Weights of a small image colorization model.
Training: soap at rate 0.004, 8200 steps, batches of 192.
Rows from block 2 of a small image colorization model, named by matrix and row number. Rows with one number belong to one channel. Each number is 128 + 32 x the weight over its row's rms, rounded and kept within 0 to 255. All counts start at 0. After the name is the row's rms in percent of the matrix's.
After each channel's rows are labels from the 100 images, of 14976, where the channel reaches its highest value: "place" is the part of the image that holds the peak. Only what is clearly more common there than usual is listed. The data: aerial photos of the United States (SatlasPretrain). In brackets: how many of the 100, against the usual share in percent.
# convs1: 3x3 conv (model.enc.1.0.convs.1.weight, 96x96x3x3, each kernel summed), inputs 0-95
# convs2: expand pointwise conv (model.enc.1.0.convs.2.weight, 192x96x1x1, transposed), outputs 0-95

convs1.95 094 [139 123 112 148 106 108  70  88 105  94 102  45  95 120 108 135  96 122 122 178 144 140 102 158  83  94 133 164 122  67  93  95 113  78 142 131 148 138 115  98 161 156  92 112 138 132  85  52 167  99 107 138 172 158 177 170 100 143  90 120 131  98 109  95 102 128 105  88 117 156 150  41 155 178 119 133 123  66 154 139  85 140  96 142 151 176 101 102 107  97 175  91 137 162 109 139]
convs2.95 089 [140  99 132 143 152 139 121 179 101 127 179 132 154 155  93 107 131  44 127 109 153 170  89 124 111 111 123 106 105 129 103 115 157 146 105 172 108 116  70 213 129 152 122 159 100 118 122 130 124 171 191 115 119 171 151 165 124 128 126 142 195 166 114  97 190 143 112 162 221  84  73 181  47 124  75 135 143 113 115 140 167 116 119 148 120 121 126  95 190  78  98  93 114 141  94 109]
place: top left (30 vs 9.8)

convs1.54 103 [115 145 108  80  91 163 102 116 148 130 123 109 166 104 156  99 107 110 174 126 169  74 121 136 163  91  93 124 106 109  95 190 174 185 131  82 125  50 133 144 161 129 142 128  94  93  98 147 100 165 127  87  66  80 136 128 196 135 122 167 171 141 136 195  92 188 108 101 161  58 143 120 129 107 122  87  97 121 129 107 158 106 130 186 166 117 127 106  78 138  80 112 149 126 117 115]
convs2.54 096 [148 143 187 142 112  93 116 136 130 143  74 143 124 124 117 102 166 153  84 113 124 124 116 116 112 125 117  67 120  89 188 117 176 216 191 142 129 122 110  85 145  99 146  99 124 184 148 164  85 153 116 109 146 114 124 124 123 131  97 189 158 164 113 120 191 122 100 171 133 134 136 111 180 145 182  98 125 123 108 147 131 100 161 105 127 111 130 111 128 100  83 110 158 173  67 115]
place: top left (25 vs 9.8)

convs1.63 105 [152 162 141 177 132 145 235 137 107 163 153  99 204 162 139 143 102 125 135 173 130 121 167 134 123 154 150  89 129 104 168 112 121 111 124 178 177  80  99 120  84  76  83 139 144  78 127 176 112  87  91 179 136 122 103 129  94 117 187  93 138 148 143 145 126  99 118  96 160 147 133 133 160 187  97 100 169 109  94 127 142 134 136 104  80 122 147  74 173 130 144 123 150 154 184 175]
convs2.63 103 [141  82 107 155 123  54  81 127 160  81 151 102 157  99 128 158  54 138 187 156 135 121 150 154  62 135  95 140 106 139 119 168 105 155 113 166 142 133  83  91  75 102 116 104 151 128 240 170 125 111 162 136 134 172 132 167 117 141 146 161 119 103  76 114 104 187 174 201 107 103  88 154 136 121 108  97 161 131  82  93 171 108 113 108  97 131 144 142 204 117 129 152  86 145 124 132]
place: top right (27 vs 9.8)

convs1.91 110 [188 145  91 188 115 130  97 145 135 131 119 166 153 198  88 122 155  83 175 138  80 121 125 129 120 132 121 108 100  75 143 113 145 130 203  99  93 118 127  84 132 116 159  82 141  97 119 117 115 152  90 166 114 149  80 148 143 105 112 192  89 181  95 149  72 178  95 173 120 103 181 176 116 127 127 151 104  58  94  97 161  77 125 144 109 118 138 133 138 156 121 104 132 115 101 197]
convs2.91 100 [144 123 113 114 154  86  63 109 129 109 151 177 119 152 115 103 167 116 146 148  72 157 122 118 108 115 205 144 129 139 151 206  61 143 136 131 163 173 129 100 112 151 125 132 175 139 110 124 100 114 119  94 146  83 141 122  61 125  84 155 153 138 138 127 162  83 124  44 133  86 147 154 176  88 133  86 125 118 180 118 150 159 126 151 132 121 218 140 132  98 122 159 120  79 138 167]
place: bottom left (28 vs 9.8); bottom right (26 vs 9.8)

convs1.17 087 [147 134 158 150  99 116 134 157 146 151 113  58 199  89 189 144 142 160 127 140 148  99 127 170 161 194 198 122 143 123 154 147 158 112  71 129 107 152 138 148 144  92  71 110 132 139 139  96 134  93 144 119 136 109 187 112 122 169  85 120  71 149 103 113  70 121 127  71 195 106  88  99 213 143 123 136 133 133  83 130 114 145 152 129 143 165 151 148 131  96 117  53 111 120  90 115]
convs2.17 102 [142 137 147  64 147 122 154 175  98 171 107 112 167 169 117 175 130 122 103 152 144 113 100 172  82  93  96  99 147 121 133  96 125 125 144  87 145 110 115 162 153 128 163 102  98 158 140 181 155  92  74 125  90 168 129 146 104 123 114 158 175 124  95 147 133 155 155 200 166 171 136 154  63  85  94 134 132 109 110 143 107  93 128  79  58 151  61 180 121 118  96  84 146 132  92 127]
place: top left (28 vs 9.8)

convs1.14 096 [168  70 121 165  99 164 174 113  87 124 126 123 173  86 134 115 156 137 143  73  88 130  95 171 155 143 158 120  91 108 146 170 156 131  96 134  91 167 181 122 113 101 131 186 163 106 104 124 124 129 121  86 126 181 153 126 147 167 134  98  84  92  61  74 178  82 108 135 108 124 135 203 153 101 132 143 100 190 106 107  79 121 128 137 164 191 156 135 163 142 181 156 131 148 162 155]
convs2.14 099 [ 87 116 120 102 129  40 119 148 138 143 148 117 158 130 163  74 202 145 144  92 106  85 131 115 182 117 110 137  85  62 117 118 134 120 105  96 119  65  94 118 161 107  55 161 157 150 106 145  97 118 169 105 131 112 130 161  98 125  97  98  97 166 131 114 159 109 176 110 139 135 147 122 109 111 135  81 135 158 147  76 151 109 107  93 106 125 116 130 121  95 139 167 136  99 142 136]
place: top left (26 vs 9.8)

convs1.50 108 [160 134  96 119 108 164  34 118 163 116 150 153 103 185  97 114 174 137 130 116 134  85 104 110 122 155 100 127 125  88 112  83 178 135 153 123 138 123 141 124 160  86 128 121  89 147 201 110 114  95 103 139 100 112  63 153 123  80 108 182 141 179 159 218 112 148 156  79 108  60 113 116 116 126  77 127 111 124 158 143 144 161 109 106  97 104 140 138 115 142  78 125 166 128 111 205]
convs2.50 104 [ 96 108 134  91 112  92 169 173 110 118 114 131 150 166 126 178 157 155  66  87  96 110 140 123 154 150 180 138 165 128  87 224  92 101 137 162  99  98 104 124 123 133 132  91  96 133 112 124 103 166  95 142  82 115 144 150  87 103  70 141 129 125 145  96 154  93  67 126 116 119 158 141 133 127 149 130 172 147 126 118 126 131 120 144 107 147  84 138 136  45 138 153 101 107 207 124]
place: bottom left (25 vs 9.8)

convs1.8 089 [133  76 134 102 126 139 113 151 120 128 188 115 163 117 140 155 136 115  49  61 150 156 176 117 124 135 127 116 140 182 190 115 107 163 104 136 177 113  98 130 116 165 167 147 155  98  89 158 164  93 152 108 104 100 150 126 137  96  91 157 147 110 154 150  96 104 160 167  87 142 132  83 139 107  87  81 185 178 162 172  83  68 124 132 153 119 117 104 127  69 150 160 158 168 107  50]
convs2.8 094 [139 146 176 164 136 159 136 118 126 153 163  84 153 118 150 130  66 175 116 113 109 127  98 117 117 150  97 104 134 112  37 176 119 102 189 116 167 123 167 144 155 144 126 113 163 197 131 125 106 208 125 132 150 131 100 116 130 212 123 122  69 133 104 156 103 117 152  95 131 175 119 127  59  82 133  96 135 144 148 149 163  87 170 127 120 204  92  76 197 123 155 162 124 141  86 115]
place: top left (34 vs 9.8)

convs1.24 108 [ 94 125 124 124 155  69 142 129 122  81 104 136 100  90 134 171  90 134 126 165 121 104 134 164 141 163 101 204  90 133 169 108  96 158  94 117 173 151 138 112 113 121 154 131 123 122 161 117 123 119  85  90 112 109 212 187  94 160 131  62 159  89 102 100  70  97  99  63 167 162  59  79 180 158  95 152 124 170 141 132 129  87  74 151 146 137 100 107 139  96 124 107 122 120  96 120]
convs2.24 097 [137 152 150 113 161 121 114 123 155 153 112 129 212 118 128  56  97 136 116 149 165  66 134 155 126  95 141 131 130 134 187 129 121 105 107 133  96 157 153 158 105 122 104 110 106 156 183 127 178 144 151 131  93 192 175 133 123  48 183 164 122  69 115  87 129 155 114  74 119 179 108 136 114  74 142 183 101 109 118 126 175 138 133 143 152 154 111 103 107 121 151  54 101 153 159 122]
place: top left (37 vs 9.8)