python train.py --widths=[96, 192, 288] --beta1=0.95 --adamw_lr_other_params=0.00077
Rows from block 5 of a small image colorization model, named by matrix and row number. Rows with one number belong to one channel. Each number is 128 + 24 x the weight over its row's rms, rounded and kept within 0 to 255. All counts start at 0. Numbers have three digits each.
Before each channel's rows are labels from the 100 images, of 14976, where the channel reaches its highest value: "lies over" is the class under the peak. Only what is clearly more common there than usual is listed. The data: aerial photos of the United States (SatlasPretrain).
# convs1: 3x3 conv (model.mid.1.convs.1.weight, 144x144x3x3, each kernel summed), inputs 72-143
# convs2: expand pointwise conv (model.mid.1.convs.2.weight, 288x144x1x1, transposed), outputs 72-143

lies over: crop field
convs1.46:150133121119144095118129109122093150097165145090122133160154078114143142119141124138100133169091156131091097150121126123103111139123139109121145081108136115091095165115104122101144129116161134123149178150122154138157
convs2.46:111158109128118130080115160131127129129131098132123138137154127142114101129125181137145150125142055099142132172095145140129133126124070122119154156080159111142113141141132137087126177180138141146126094138139075109146

lies over: crop field
convs1.130:148124128139075134133173144103088104118156163083127115163126132169149144098143158153103133101106177175144119071158110167154149148163142114094113085124121163146150142106123126143095162146151093160142118138100130123106
convs2.130:124087157086147118126123137179134126186150119090125103161099134151105161106158133110141130124139154104106139062088154164093130147168128149137173135088138163122126153141112073145094119105119119133132092121135144144106

lies over: crop field
convs1.17:107112105160131152165117129098105138114119081143100128109111115135141129152091107104149150139123104137134107143124113110128122129125149148099108124159155129106143128130102133140121139152152168103107170155118103119122
convs2.17:119078151113152089147097095114132125140125111143105127140135098199147117123133123140179145094176122142142123113103152124139161137111146143158146181128137133126121127133153094124110154131112141159115127118126120150078

lies over: crop field
convs1.105:154093083134149140105113090117113184109151134159116128114128138087121155092116130102136091129130147163128127093114180127123106116169119098157140111112118122154168147108078128137088119142164145121128111139162123115080
convs2.105:103084121159117121128150108109113085143111102123099113121150103139106094131120128139217115108096103144114119123121115138097075143096095108132095138064134164155125144168092108148114147107143101112155138101121148145122

lies over: crop field
convs1.135:156125109130091120125134137149081111147160116111112107090125141120142146107147143116157140128136119114105139175158102148132149177133120123156125106106088131107151132127162119169096136122205115127166105100127114096131
convs2.135:167134083169095150141134166099117124110129100139142117122103146145117124155091108139147049121097127173164168105145126162148087143128136143135118122103133131142100150149155119135128062116138141129119098108125138126147

lies over: building
convs1.143:098099152168136130137105109132141164147152120108169152132127119157174162148158127125118151149105146107143177098133091101135100104104102130166092089135102108132092121093141118117124114167134121151097099142116135152121
convs2.143:138162106123168104142099087105112127159104126107155115105170120140129152146121180124164153166170130155091134118092108071085107162126134093125081147121114176137180115129137142108138092138121114086111117135144102125188

lies over: building
convs1.117:103155099137110138141128133094123100116166106124142152109111133139106100117140135164104146156100141085131117130106106118151104135141120123123139105159095112087117126072111145096150111116117074131051062110086124121149
convs2.117:123168129117127122130169130075129128107108127121124168123131138109105139114114111123131132136122123156135103165092133102133079141141155138190128119109121139107145088130113168088152128158078116117141128150133106130178

lies over: crop field
convs1.128:139111131105100090094143119124113108123090110152127150118126109161131146103150113132146107185161171096149144097097146165144146099116103095125146114025118104138118107106106129126131139102109143144122152122139134115138
convs2.128:085134159122155124119094133141143128137110188107141152131136168134145138128151086110072206149182133183111090109110158141113140138136137112135125133126148142146145096093159107124127128162114122147108113108111148123151

lies over: crop field
convs1.10:170121099125129159103110155160134105175127120155127146130156129181103174151125133068122095079148131127120109146141114161153132116128141121130101134126121119147137104157100112122118101174131139134172183176140143143109
convs2.10:121160159120117114129095158081135121104094145137107119155125107128113169155106149150116152152152119111116151125163123105152129111092159179136130149115126134125084147126174126127106127138125180152101135165130093160168

lies over: crop field
convs1.108:135137101152141183119132128129171110132146144135130130132116133153107127142076175158146102091145135102161124153120147151115133099123113132140159124115147138138124152112133096159116120099135149154114133157087137135135
convs2.108:092118122090143078109118111142117148185144122149152101106123144136142114147109116114173162092124139136137111167130191097124129138158141175161129113154098145165132133126137154112136093140166139124125129124143133177138

lies over: crop field
convs1.12:156095113136127141080102099103125137179115129117081140151148106100129118133102138132169095156139131168122111110135136151175158152072126153119119108102152118149164098176160120133102127157121111141148144107138149124138
convs2.12:148156113133092064081126118128124124139133134148132142100100134129116103091139101089118116130153124177138126145180120100155126159118165142179169122093115127104119106142133140143131125118168119159109136107150114136173

lies over: crop field
convs1.84:150124158131130110100160115145119128127081129129123097168130133155148152133114125105134140144100124098153137111156135142104118100155140141100163134105158111090134115110119121149112152129195096125197156124149090144157
convs2.84:164141130139126117170154144152092150127141143122168090129101142121174152179155088122145118117124110187141133144125147170149149134146112114142145112127105132118086120119136139153140138129085064127119117112105125145153

lies over: crop field
convs1.33:138125128124112129145154104149160091099087119105132126129133146109162163073137159125119113121162168166148139136171138149173115109094131126086126084124127116167139134124109128129106132122132108142138143090153170088137
convs2.33:135158148100138129116134162133139090093154142110136116131148152137140137137144124111103149130163137151090154095127163140076150119132105110119103059149157154124119141109093096171139133113122099166118106129161125171127

lies over: crop field
convs1.104:131103093120108125111097095121179151168148115114139112110134152108097125125156134122133096143162154149099119143123128126150107170130159137129116097129131140112187102110131104153116169120127151138158136156140114116092
convs2.104:139136132130128115092102159119142084147112123133128097131157135121074168105124092116152141190145163110137116160145140124202079114119179156172122134114139140134145118136154129080171131115125140160135129114134125097116

lies over: crop field
convs1.8:113101134112106131136114148113127129125091142118141183166117159157100133093118141117122078096132103138133132102088140156147151105129160108127136120133147131103152099152111104110113127105151123119179130148172110158163
convs2.8:155079133074145079121130156159129113161099126150136130139094125112116162099171115123131141119170147096145130147117166143149125120144162139134143071110121153162128150130105148138121092136103145128100078092102129168152

lies over: crop field
convs1.127:146150088083131122088156082099087113172135136142105138103115151132115141073112135109139123163103129192130132156130107123163121143142169118139116150139085134135133124076150145147134133116145136119169137105122125083127
convs2.127:123165111148086113134121119133097134134137119139131118092111157132155115147118163118090112106126102163134174135181115157178139161126128158130185122096114149119180164116159145152161075147145109110122101137122114188137

lies over: crop field
convs1.60:162149126097124108184120136096116102178145118115110135180095137117095159152092136109169112142152116135167124174080153135115147187137122102117153128104141126113130103123112090153120130124135110117122164116136112127114
convs2.60:153078150153141149117093095054105138149156100119149114146141104154105131182142127096154137136157169133112116108123125113140130162117169115103142103119137093127076117104156122135142160144134145116102132107162116116119

lies over: building
convs1.115:119125123151145119105131064121145133165134113111147146122115126134147133101118143122137116155118125105129143139121175127080071093148094129125152110165132111097144145124110154119132099133125102197169125127117130154064
convs2.115:132133131114119126131118155120142092141107143138137151121189149119125160087101157131127144132147146155096113148115110122117092150120137117095120093096149131135109154124167086115131143145103135142202139147106107085111

lies over: crop field
convs1.40:160139128105131133142125161185112136156131115153135138157097108163124158145095141118108114146141110109134126113118138154120176128103117115101161114147137143147165154115181134161153120110108127151158147139116112138131
convs2.40:114149141095141117124096102102101091106159082159137074101120134131125142112131118170090129141106112137143152145111092136121168107091128167106150129125070033138121155159144156152115139136096100139134089134137131134099

lies over: crop field
convs1.5:160120115120064118156138177109137112128124114117118100129152159112086133145097108162106152142118091162123068121147129124163095134126155118114161088118093166118129117104169120136106145132161171143121146157134127145127
convs2.5:104133109131163085098138169149136105117130092128143119112121084137136130105165093102118089117134107147122170137146131103117120154128161114141145119117127156138105111150099169155131139100105149120161114109139120135121

lies over: building
convs1.30:071101117116126117107112121133141145091112102099129168127134130124163105109184141134129119117116161162123140122150075134095121105135113161137116123143103121159096153082088159115135110136132112151084082121121116143108
convs2.30:078126130124118094126147138138178144151168108120158143150135110133148122118131144109154114133157113160133114124142128108089102134105155120140095139113130112151147168102114097104136110138085115150120127145108086081133

lies over: crop field
convs1.131:145162076117104109122147118126122117168126123099136118130117125123092141059124165148171140166117165103166105119130078158144154137106153131161106095127103127149128134103127117204109129146154122151141136131127126095119
convs2.131:140145141113146104087123164150096130139153146088130150127120137150122108127140107129105140132166145118107115101143150146133166103098114142140087141108124182091117162149165141092089131133175147145133145171147112122123

lies over: crop field
convs1.99:086151105126161116062102123147172149084135124148125178118125129108111125131111123110132115111138133165124159145132117151175140172124131113131098093127117107109145107167137128115100161087125134096139151100113181126139
convs2.99:129139108136063161123151120098124111121142122146091136125128123155154118186102167154199107125102136082150112094120149160119110079142120139106134090165131151109105121116150108093146107108109150092120149168104107106144