python train.py --model="image colorization model" --dataset="aerial photos of the United States (SatlasPretrain)" --train_examples=203450 --image_size=32 --crop_scale_min=0.7 --horizontal_flip=true --translate=0.12 --color_jitter=0.1 --task="colorization" --loss="l1" --arch="unet" --norm="instancenorm" --hidden_act="leaky_relu" --widths=[96, 192, 288] --blocks_per_level=2 --block="bottleneck" --attention=false --upsampling="nearest_conv" --init="kaiming_normal" --residual_init="none" --optimizer="soap" --beta2=0.99 --learning_rate=0.004 --beta1=0.95 --shampoo_beta=0.99 --eps=1e-08 --precondition_frequency=20 --max_precond_dim=1536 --merge_dims=true --one_sided=false --adamw_lr_other_params=0.00077 --max_grad_norm=1.0 --ema_decay=0.999 --max_steps=8200 --batch_size=192 --epochs=7.7 --lr_schedule="cosine" --final_lr_fraction=0 --warmup_steps=410 --weight_decay=0.05 --adamw_weight_decay_other_params=0.01
Rows from block 4 of a small image colorization model, named by matrix and row number. Rows with one number belong to one channel. Each number is 50 + 10 x the weight over its row's rms, rounded and kept within 0 to 99. All counts start at 0.
After each channel's rows are labels from the 100 images, of 14976, where the channel reaches its highest value: "peak on" is the class under the peak. Only what is clearly more common there than usual is listed. The data: aerial photos of the United States (SatlasPretrain).
# convs1: 3x3 conv (model.mid.0.convs.1.weight, 144x144x3x3, each kernel summed), inputs 72-143
# convs2: expand pointwise conv (model.mid.0.convs.2.weight, 288x144x1x1, transposed), outputs 72-143

convs1.114:57 53 51 45 45 45 69 55 44 32 61 55 35 52 45 44 36 51 46 49 24 50 62 62 59 52 45 47 36 67 65 60 61 57 45 56 52 38 57 38 36 60 57 36 38 65 50 57 60 48 65 56 50 49 52 53 55 45 52 57 48 60 36 50 42 63 55 52 35 41 33 56
convs2.114:43 50 42 40 54 38 56 47 65 66 32 48 59 48 51 49 51 41 54 65 70 45 36 56 51 47 29 35 48 39 55 58 42 45 51 14 54 54 59 41 64 48 66 42 54 40 60 51 42 50 49 53 53 58 58 37 51 43 55 51 46 52 40 52 40 44 41 67 49 47 41 61
peak on: crop field

convs1.130:61 53 66 68 57 52 49 50 64 45 70 41 48 52 23 40 64 50 52 70 41 50 43 69 60 34 40 37 56 52 71 55 41 59 61 53 39 32 25 52 36 52 41 59 54 52 51 53 44 58 48 45 47 49 46 59 50 49 60 77 43 52 49 42 53 63 51 52 55 47 60 55
convs2.130:76 41 48 45 49 44 32 51 55 36 31 48 54 49 36 55 47 40 56 42 45 39 69 50 58 59 45 62 46 65 49 43 60 53 48 73 52 34 43 42 57 45 57 34 69 58 56 59 41 49 61 35 47 54 52 50 42 52 51 62 38 36 53 40 67 52 51 57 44 54 53 52
peak on: crop field

convs1.0:76 71 38 39 41 48 55 53 55 55 49 45 49 51 62 54 63 39 49 33 57 61 36 65 34 41 63 53 41 70 49 50 50 45 55 53 57 52 54 49 43 42 42 52 69 40 55 42 51 52 53 57 52 55 52 61 70 59 47 65 40 65 34 63 64 48 49 37 48 45 41 50
convs2.0:51 53 55 60 58 47 62 43 53 48 54 49 55 51 43 47 45 62 75 42 57 67 56 56 48 52 57 67 52 65 55 57 44 58 66 50 52 53 43 53 40 38 58 53 29 82 48 53 36 62 50 49 44 40 69 54 63 52 56 50 62 36 57 39 58 44 49 44 45 40 49 52
peak on: crop field

convs1.7:46 51 42 54 44 52 66 47 62 45 39 47 46 47 59 57 56 43 57 39 62 31 35 45 50 54 56 46 45 47 73 45 56 49 47 47 37 40 52 58 62 56 64 51 47 59 79 57 25 57 49 54 52 51 59 57 56 35 52 61 35 73 53 36 46 63 60 29 43 39 27 53
convs2.7:56 32 51 27 63 52 52 65 51 55 65 43 59 44 36 51 47 55 54 46 46 46 38 48 38 66 32 53 65 54 58 47 25 51 50 47 54 73 55 63 51 48 51 48 59 40 60 40 51 40 59 36 44 31 52 43 55 63 59 61 42 42 44 51 41 48 42 44 57 42 53 52
peak on: crop field

convs1.28:40 29 55 61 48 52 38 55 20 49 36 36 48 42 44 28 33 61 54 56 42 59 33 57 55 47 40 31 57 73 46 37 51 45 58 48 73 60 57 52 73 45 43 56 58 48 41 49 37 59 58 67 37 47 46 46 36 63 48 42 47 29 37 44 35 56 40 46 51 51 41 57
convs2.28:72 47 32 28 48 37 52 57 56 57 58 55 53 56 55 43 52 52 43 65 47 48 50 50 38 42 61 21 55 43 52 44 48 63 45 56 53 46 46 49 33 39 57 67 39 56 48 49 37 59 59 41 48 25 44 61 40 32 51 61 49 61 46 46 37 53 44 40 30 39 62 57
peak on: building

convs1.17:53 52 49 36 53 65 67 43 51 42 62 55 36 52 50 43 55 45 49 41 46 54 49 81 49 38 43 53 47 53 37 36 43 66 40 49 48 40 44 42 61 46 57 52 57 57 40 38 49 44 43 39 54 63 42 42 52 55 53 36 57 36 51 63 55 56 59 48 20 46 55 46
convs2.17:55 55 35 56 57 46 54 46 58 57 27 23 55 50 56 45 48 36 84 55 45 42 70 57 57 49 59 41 58 52 65 50 55 63 54 38 57 52 37 29 52 48 58 48 57 53 43 31 41 50 28 55 38 61 40 47 45 66 42 44 54 48 63 56 56 48 74 51 54 41 34 38
peak on: crop field

convs1.27:71 65 49 42 52 53 63 62 43 50 57 63 46 42 47 45 62 68 59 45 50 55 32 46 31 45 59 43 58 49 44 37 52 39 48 49 51 30 66 60 35 29 53 54 71 37 55 37 43 61 53 51 52 53 48 60 44 50 39 59 46 64 65 56 62 70 54 55 52 43 40 36
convs2.27:53 50 52 31 66 39 51 41 68 63 68 53 56 56 34 45 35 50 51 51 35 68 44 48 24 69 49 67 59 52 56 64 63 62 72 66 41 48 61 54 38 48 54 39 54 79 52 67 42 51 51 53 56 46 57 57 45 38 61 48 54 46 41 46 54 49 68 36 47 56 37 35
peak on: crop field

convs1.101:61 44 40 52 47 57 46 57 63 57 55 72 45 41 47 32 31 45 44 49 65 46 44 43 61 53 41 61 60 50 58 39 57 59 52 52 53 32 51 42 46 69 69 34 39 61 51 47 42 45 54 60 39 39 44 59 38 42 33 47 55 30 69 55 49 41 39 51 59 59 37 48
convs2.101:33 50 40 45 58 42 45 72 51 35 54 39 37 41 49 47 55 49 48 47 61 41 62 54 52 37 43 50 44 50 46 56 41 52 51 53 42 53 48 31 58 40 41 38 30 47 47 66 46 34 65 48 49 71 42 73 57 45 66 37 51 48 42 53 45 38 44 62 49 43 46 53
peak on: building

convs1.74:49 38 59 56 62 50 35 49 40 51 61 52 58 60 56 38 42 59 43 46 52 62 40 50 60 65 40 54 49 37 51 44 56 51 62 45 42 46 55 46 46 39 65 50 57 47 52 51 52 47 37 39 60 41 57 42 48 44 54 44 52 49 50 50 30 60 43 62 57 53 71 28
convs2.74:53 46 51 44 52 53 54 54 46 40 53 54 43 47 40 33 40 52 33 29 51 43 54 44 41 74 59 72 32 67 50 62 40 74 66 58 29 50 55 37 39 51 59 56 56 73 37 58 51 65 63 61 55 45 69 59 54 37 57 62 49 41 43 33 54 25 69 42 53 43 51 45
peak on: crop field

convs1.2:57 56 48 53 38 52 63 46 58 48 50 40 58 51 32 50 33 42 59 30 46 47 40 59 43 57 51 56 54 51 53 46 67 42 61 58 43 40 47 51 47 58 50 45 49 42 58 53 46 45 61 64 47 59 63 41 33 46 37 57 37 72 51 45 50 40 61 41 44 45 55 57
convs2.2:45 47 51 39 56 44 59 50 41 52 45 43 41 49 42 68 56 54 30 64 57 66 56 55 51 52 64 54 40 60 51 38 48 37 52 46 43 51 60 47 41 68 52 58 48 57 53 70 51 67 44 58 47 47 38 63 78 47 54 54 31 70 39 42 46 74 43 73 54 35 42 44
peak on: crop field

convs1.124:61 60 36 59 51 49 51 29 53 44 49 60 55 37 49 49 48 49 54 56 62 50 33 33 50 42 59 38 41 68 32 43 52 57 41 45 42 56 36 60 46 41 55 31 68 46 60 78 66 42 43 54 60 57 55 60 61 56 35 51 51 52 38 56 65 55 65 43 52 53 44 53
convs2.124:51 52 42 57 45 54 38 76 46 39 45 41 45 60 39 41 41 38 41 51 41 51 38 54 58 47 57 67 68 37 48 43 48 55 61 64 49 51 58 50 49 46 46 41 58 51 48 47 67 61 36 42 63 50 63 61 40 41 48 56 28 32 57 46 56 49 39 44 39 70 43 58
peak on: crop field