config.yaml
image_size: 32
horizontal_flip: true
translate: 0.12
norm: "instancenorm"
upsampling: "nearest_conv"
init: "kaiming_normal"
optimizer: "soap"
lr: 0.004
beta1: 0.95
max_precond_dim: 1536
lr_schedule: "cosine"
final_lr_fraction: 0
warmup_steps: 410
weight_decay: 0.05
adamw_weight_decay_other_params: 0.01
Rows from block 7 of a small image colorization model, named by matrix and row number. Rows with one number belong to one channel. Each number is 500 + 50 x the weight over its row's rms, rounded and kept within 0 to 999. All counts start at 0. Numbers have three digits each.
After each channel's rows are labels from the 100 images, of 14976, where the channel reaches its highest value: "peak on" is the class under the peak. Only what is clearly more common there than usual is listed. The data: aerial photos of the United States (SatlasPretrain).
# convs1: 3x3 conv (model.decb.0.1.convs.1.weight, 96x96x3x3, each kernel summed), inputs 0-95
# convs2: expand pointwise conv (model.decb.0.1.convs.2.weight, 192x96x1x1, transposed), outputs 0-63

convs1.14:467466496458480494447540486577472542438513524569537490527493510471508452470498463553404323450476433515520521506479433420446487500553494487511497519438443484645518490498418460469485425525577421557467487582574479562456561445556472490511516572491531519519624464543467540479551543466417504437
convs2.14:498487543508477556479499547543478471460434613506539493515424491451531464519505486497614525526428508446584453498446617569487470573593545523576502498511497514425489481517595506513437385521604373
peak on: crop field

convs1.90:442539461396452533430476446489377505477495507460473456480470534493478453472548480439348386498565540513527501576445525565496513584581417530526486541439493554534502528547421506496449511527429403520588529415533552481528525437492480513443505492482533575530539514503557579566524476438518464559
convs2.90:351472453459578463646504408445482453569585494450401522444495451503445509455567546440478539533454491499506522470562509499506547486437552434498458532447508413479459542464480541562572529539501547
peak on: crop field

convs1.79:509533519514531490543524450490494531484399550520565567601481483497539445436401554492533475481454361562577528577467520383435508569479484554586446529504449486457520513436529470462481462459499502586565508460442431475458528525532486539529434574541671496490544498496530501514533557541551503523
convs2.79:446405469576446531508566531536451519544445418466557473431507477467542518490457506534514523466536464519422477574488446455569499524534542572529484555533441496532485528419523532486422496435557581
peak on: crop field

convs1.26:469539480488547507417470469476602497589541513528492537449607552515550452502509381483408517506492548522560429523463503592485521540499536566534476485496455449508428603465428551435505481530602499532454500464512492539408629517463533545533470444432454582445452482447417559447513480462503518545
convs2.26:532437545480509421528457422449490509522517521474542410444440536563428549454585466483487495418431517461493501455508536479527453419500600479464444523470443532395493453531515516423528534417517521
peak on: crop field

convs1.84:505461434542567480521425514373572501452390527423640538492605485463478526513516477538589520574584487467512505493505526514499478470514357497544549500518490530489560538448511556523517451432513482488486448554452462529550493573527480474532463601561466499532590551493481487527564516432495417432
convs2.84:450509473563470507598498379487550438524506505598461415438547453487577461538499484543494480450539436445543557492525473513476440558444552405512505495429507457423495496502452435553520438522421473
peak on: crop field

convs1.66:491567492488390470464507416453458535534475454449535515444525504476566459479491466477474530541505543489483572460499509607407484472571470540475600494428546490418527495526529559516563592550438551447448494457499587451561448422489396425502536445459529602487539464520530454603503485490558403474
convs2.66:513414569489493488442474441480494507438534429459491518420560508508531435552620420556529503489521445450502500460549503611421448479425449479459520410596491417439551451474516454544534519455390461
peak on: crop field

convs1.76:538497518487480513542450483466495560500447498452657494509530448461455488427508477531518488494484592428510419518564518544484580422470526596460477465503553517510480569570436525493501424498546567467433491568528456435465522529417654553461494449460517471361447452570527472501566497518476474456
convs2.76:540447497556540514523470507540526570460478570463551494472443408491628554486494524443590503479541507560446477458477528461421511430473487609518527484546484521569466501433474540512648509541472615
peak on: building

convs1.20:561526423417459532478510543448537480491525531504385403514563469493584469506513488467399488459496466497462425632424492559569505471490483525538568506346484529466541531489446541467442562566543496475490574473585452504542539514619511536477521466472486536578470486481441466470496424551537550529
convs2.20:471533481425420538422436503474432519495427498491543545502509512515565556446465507471543448482590467546506544536452473458489445438564515488525489548562605550466515573459463461623528492559477411
peak on: crop field

convs1.64:572508547468549514478486475508371515421502525507549481443466437522442509508471518436596479465543518455482538480491597490458599525528546372546528455467542547467563488531542528520490460539461574508457455540522650514597488466493433538543392506441592490421471437498560454527496504550548475459
convs2.64:477580505418476492576513489510481441578412498520548410483460439454443616454620517448426470490367503549467554490445537464518511575544474509526409496506491446498565525503517528346574559521549493
peak on: crop field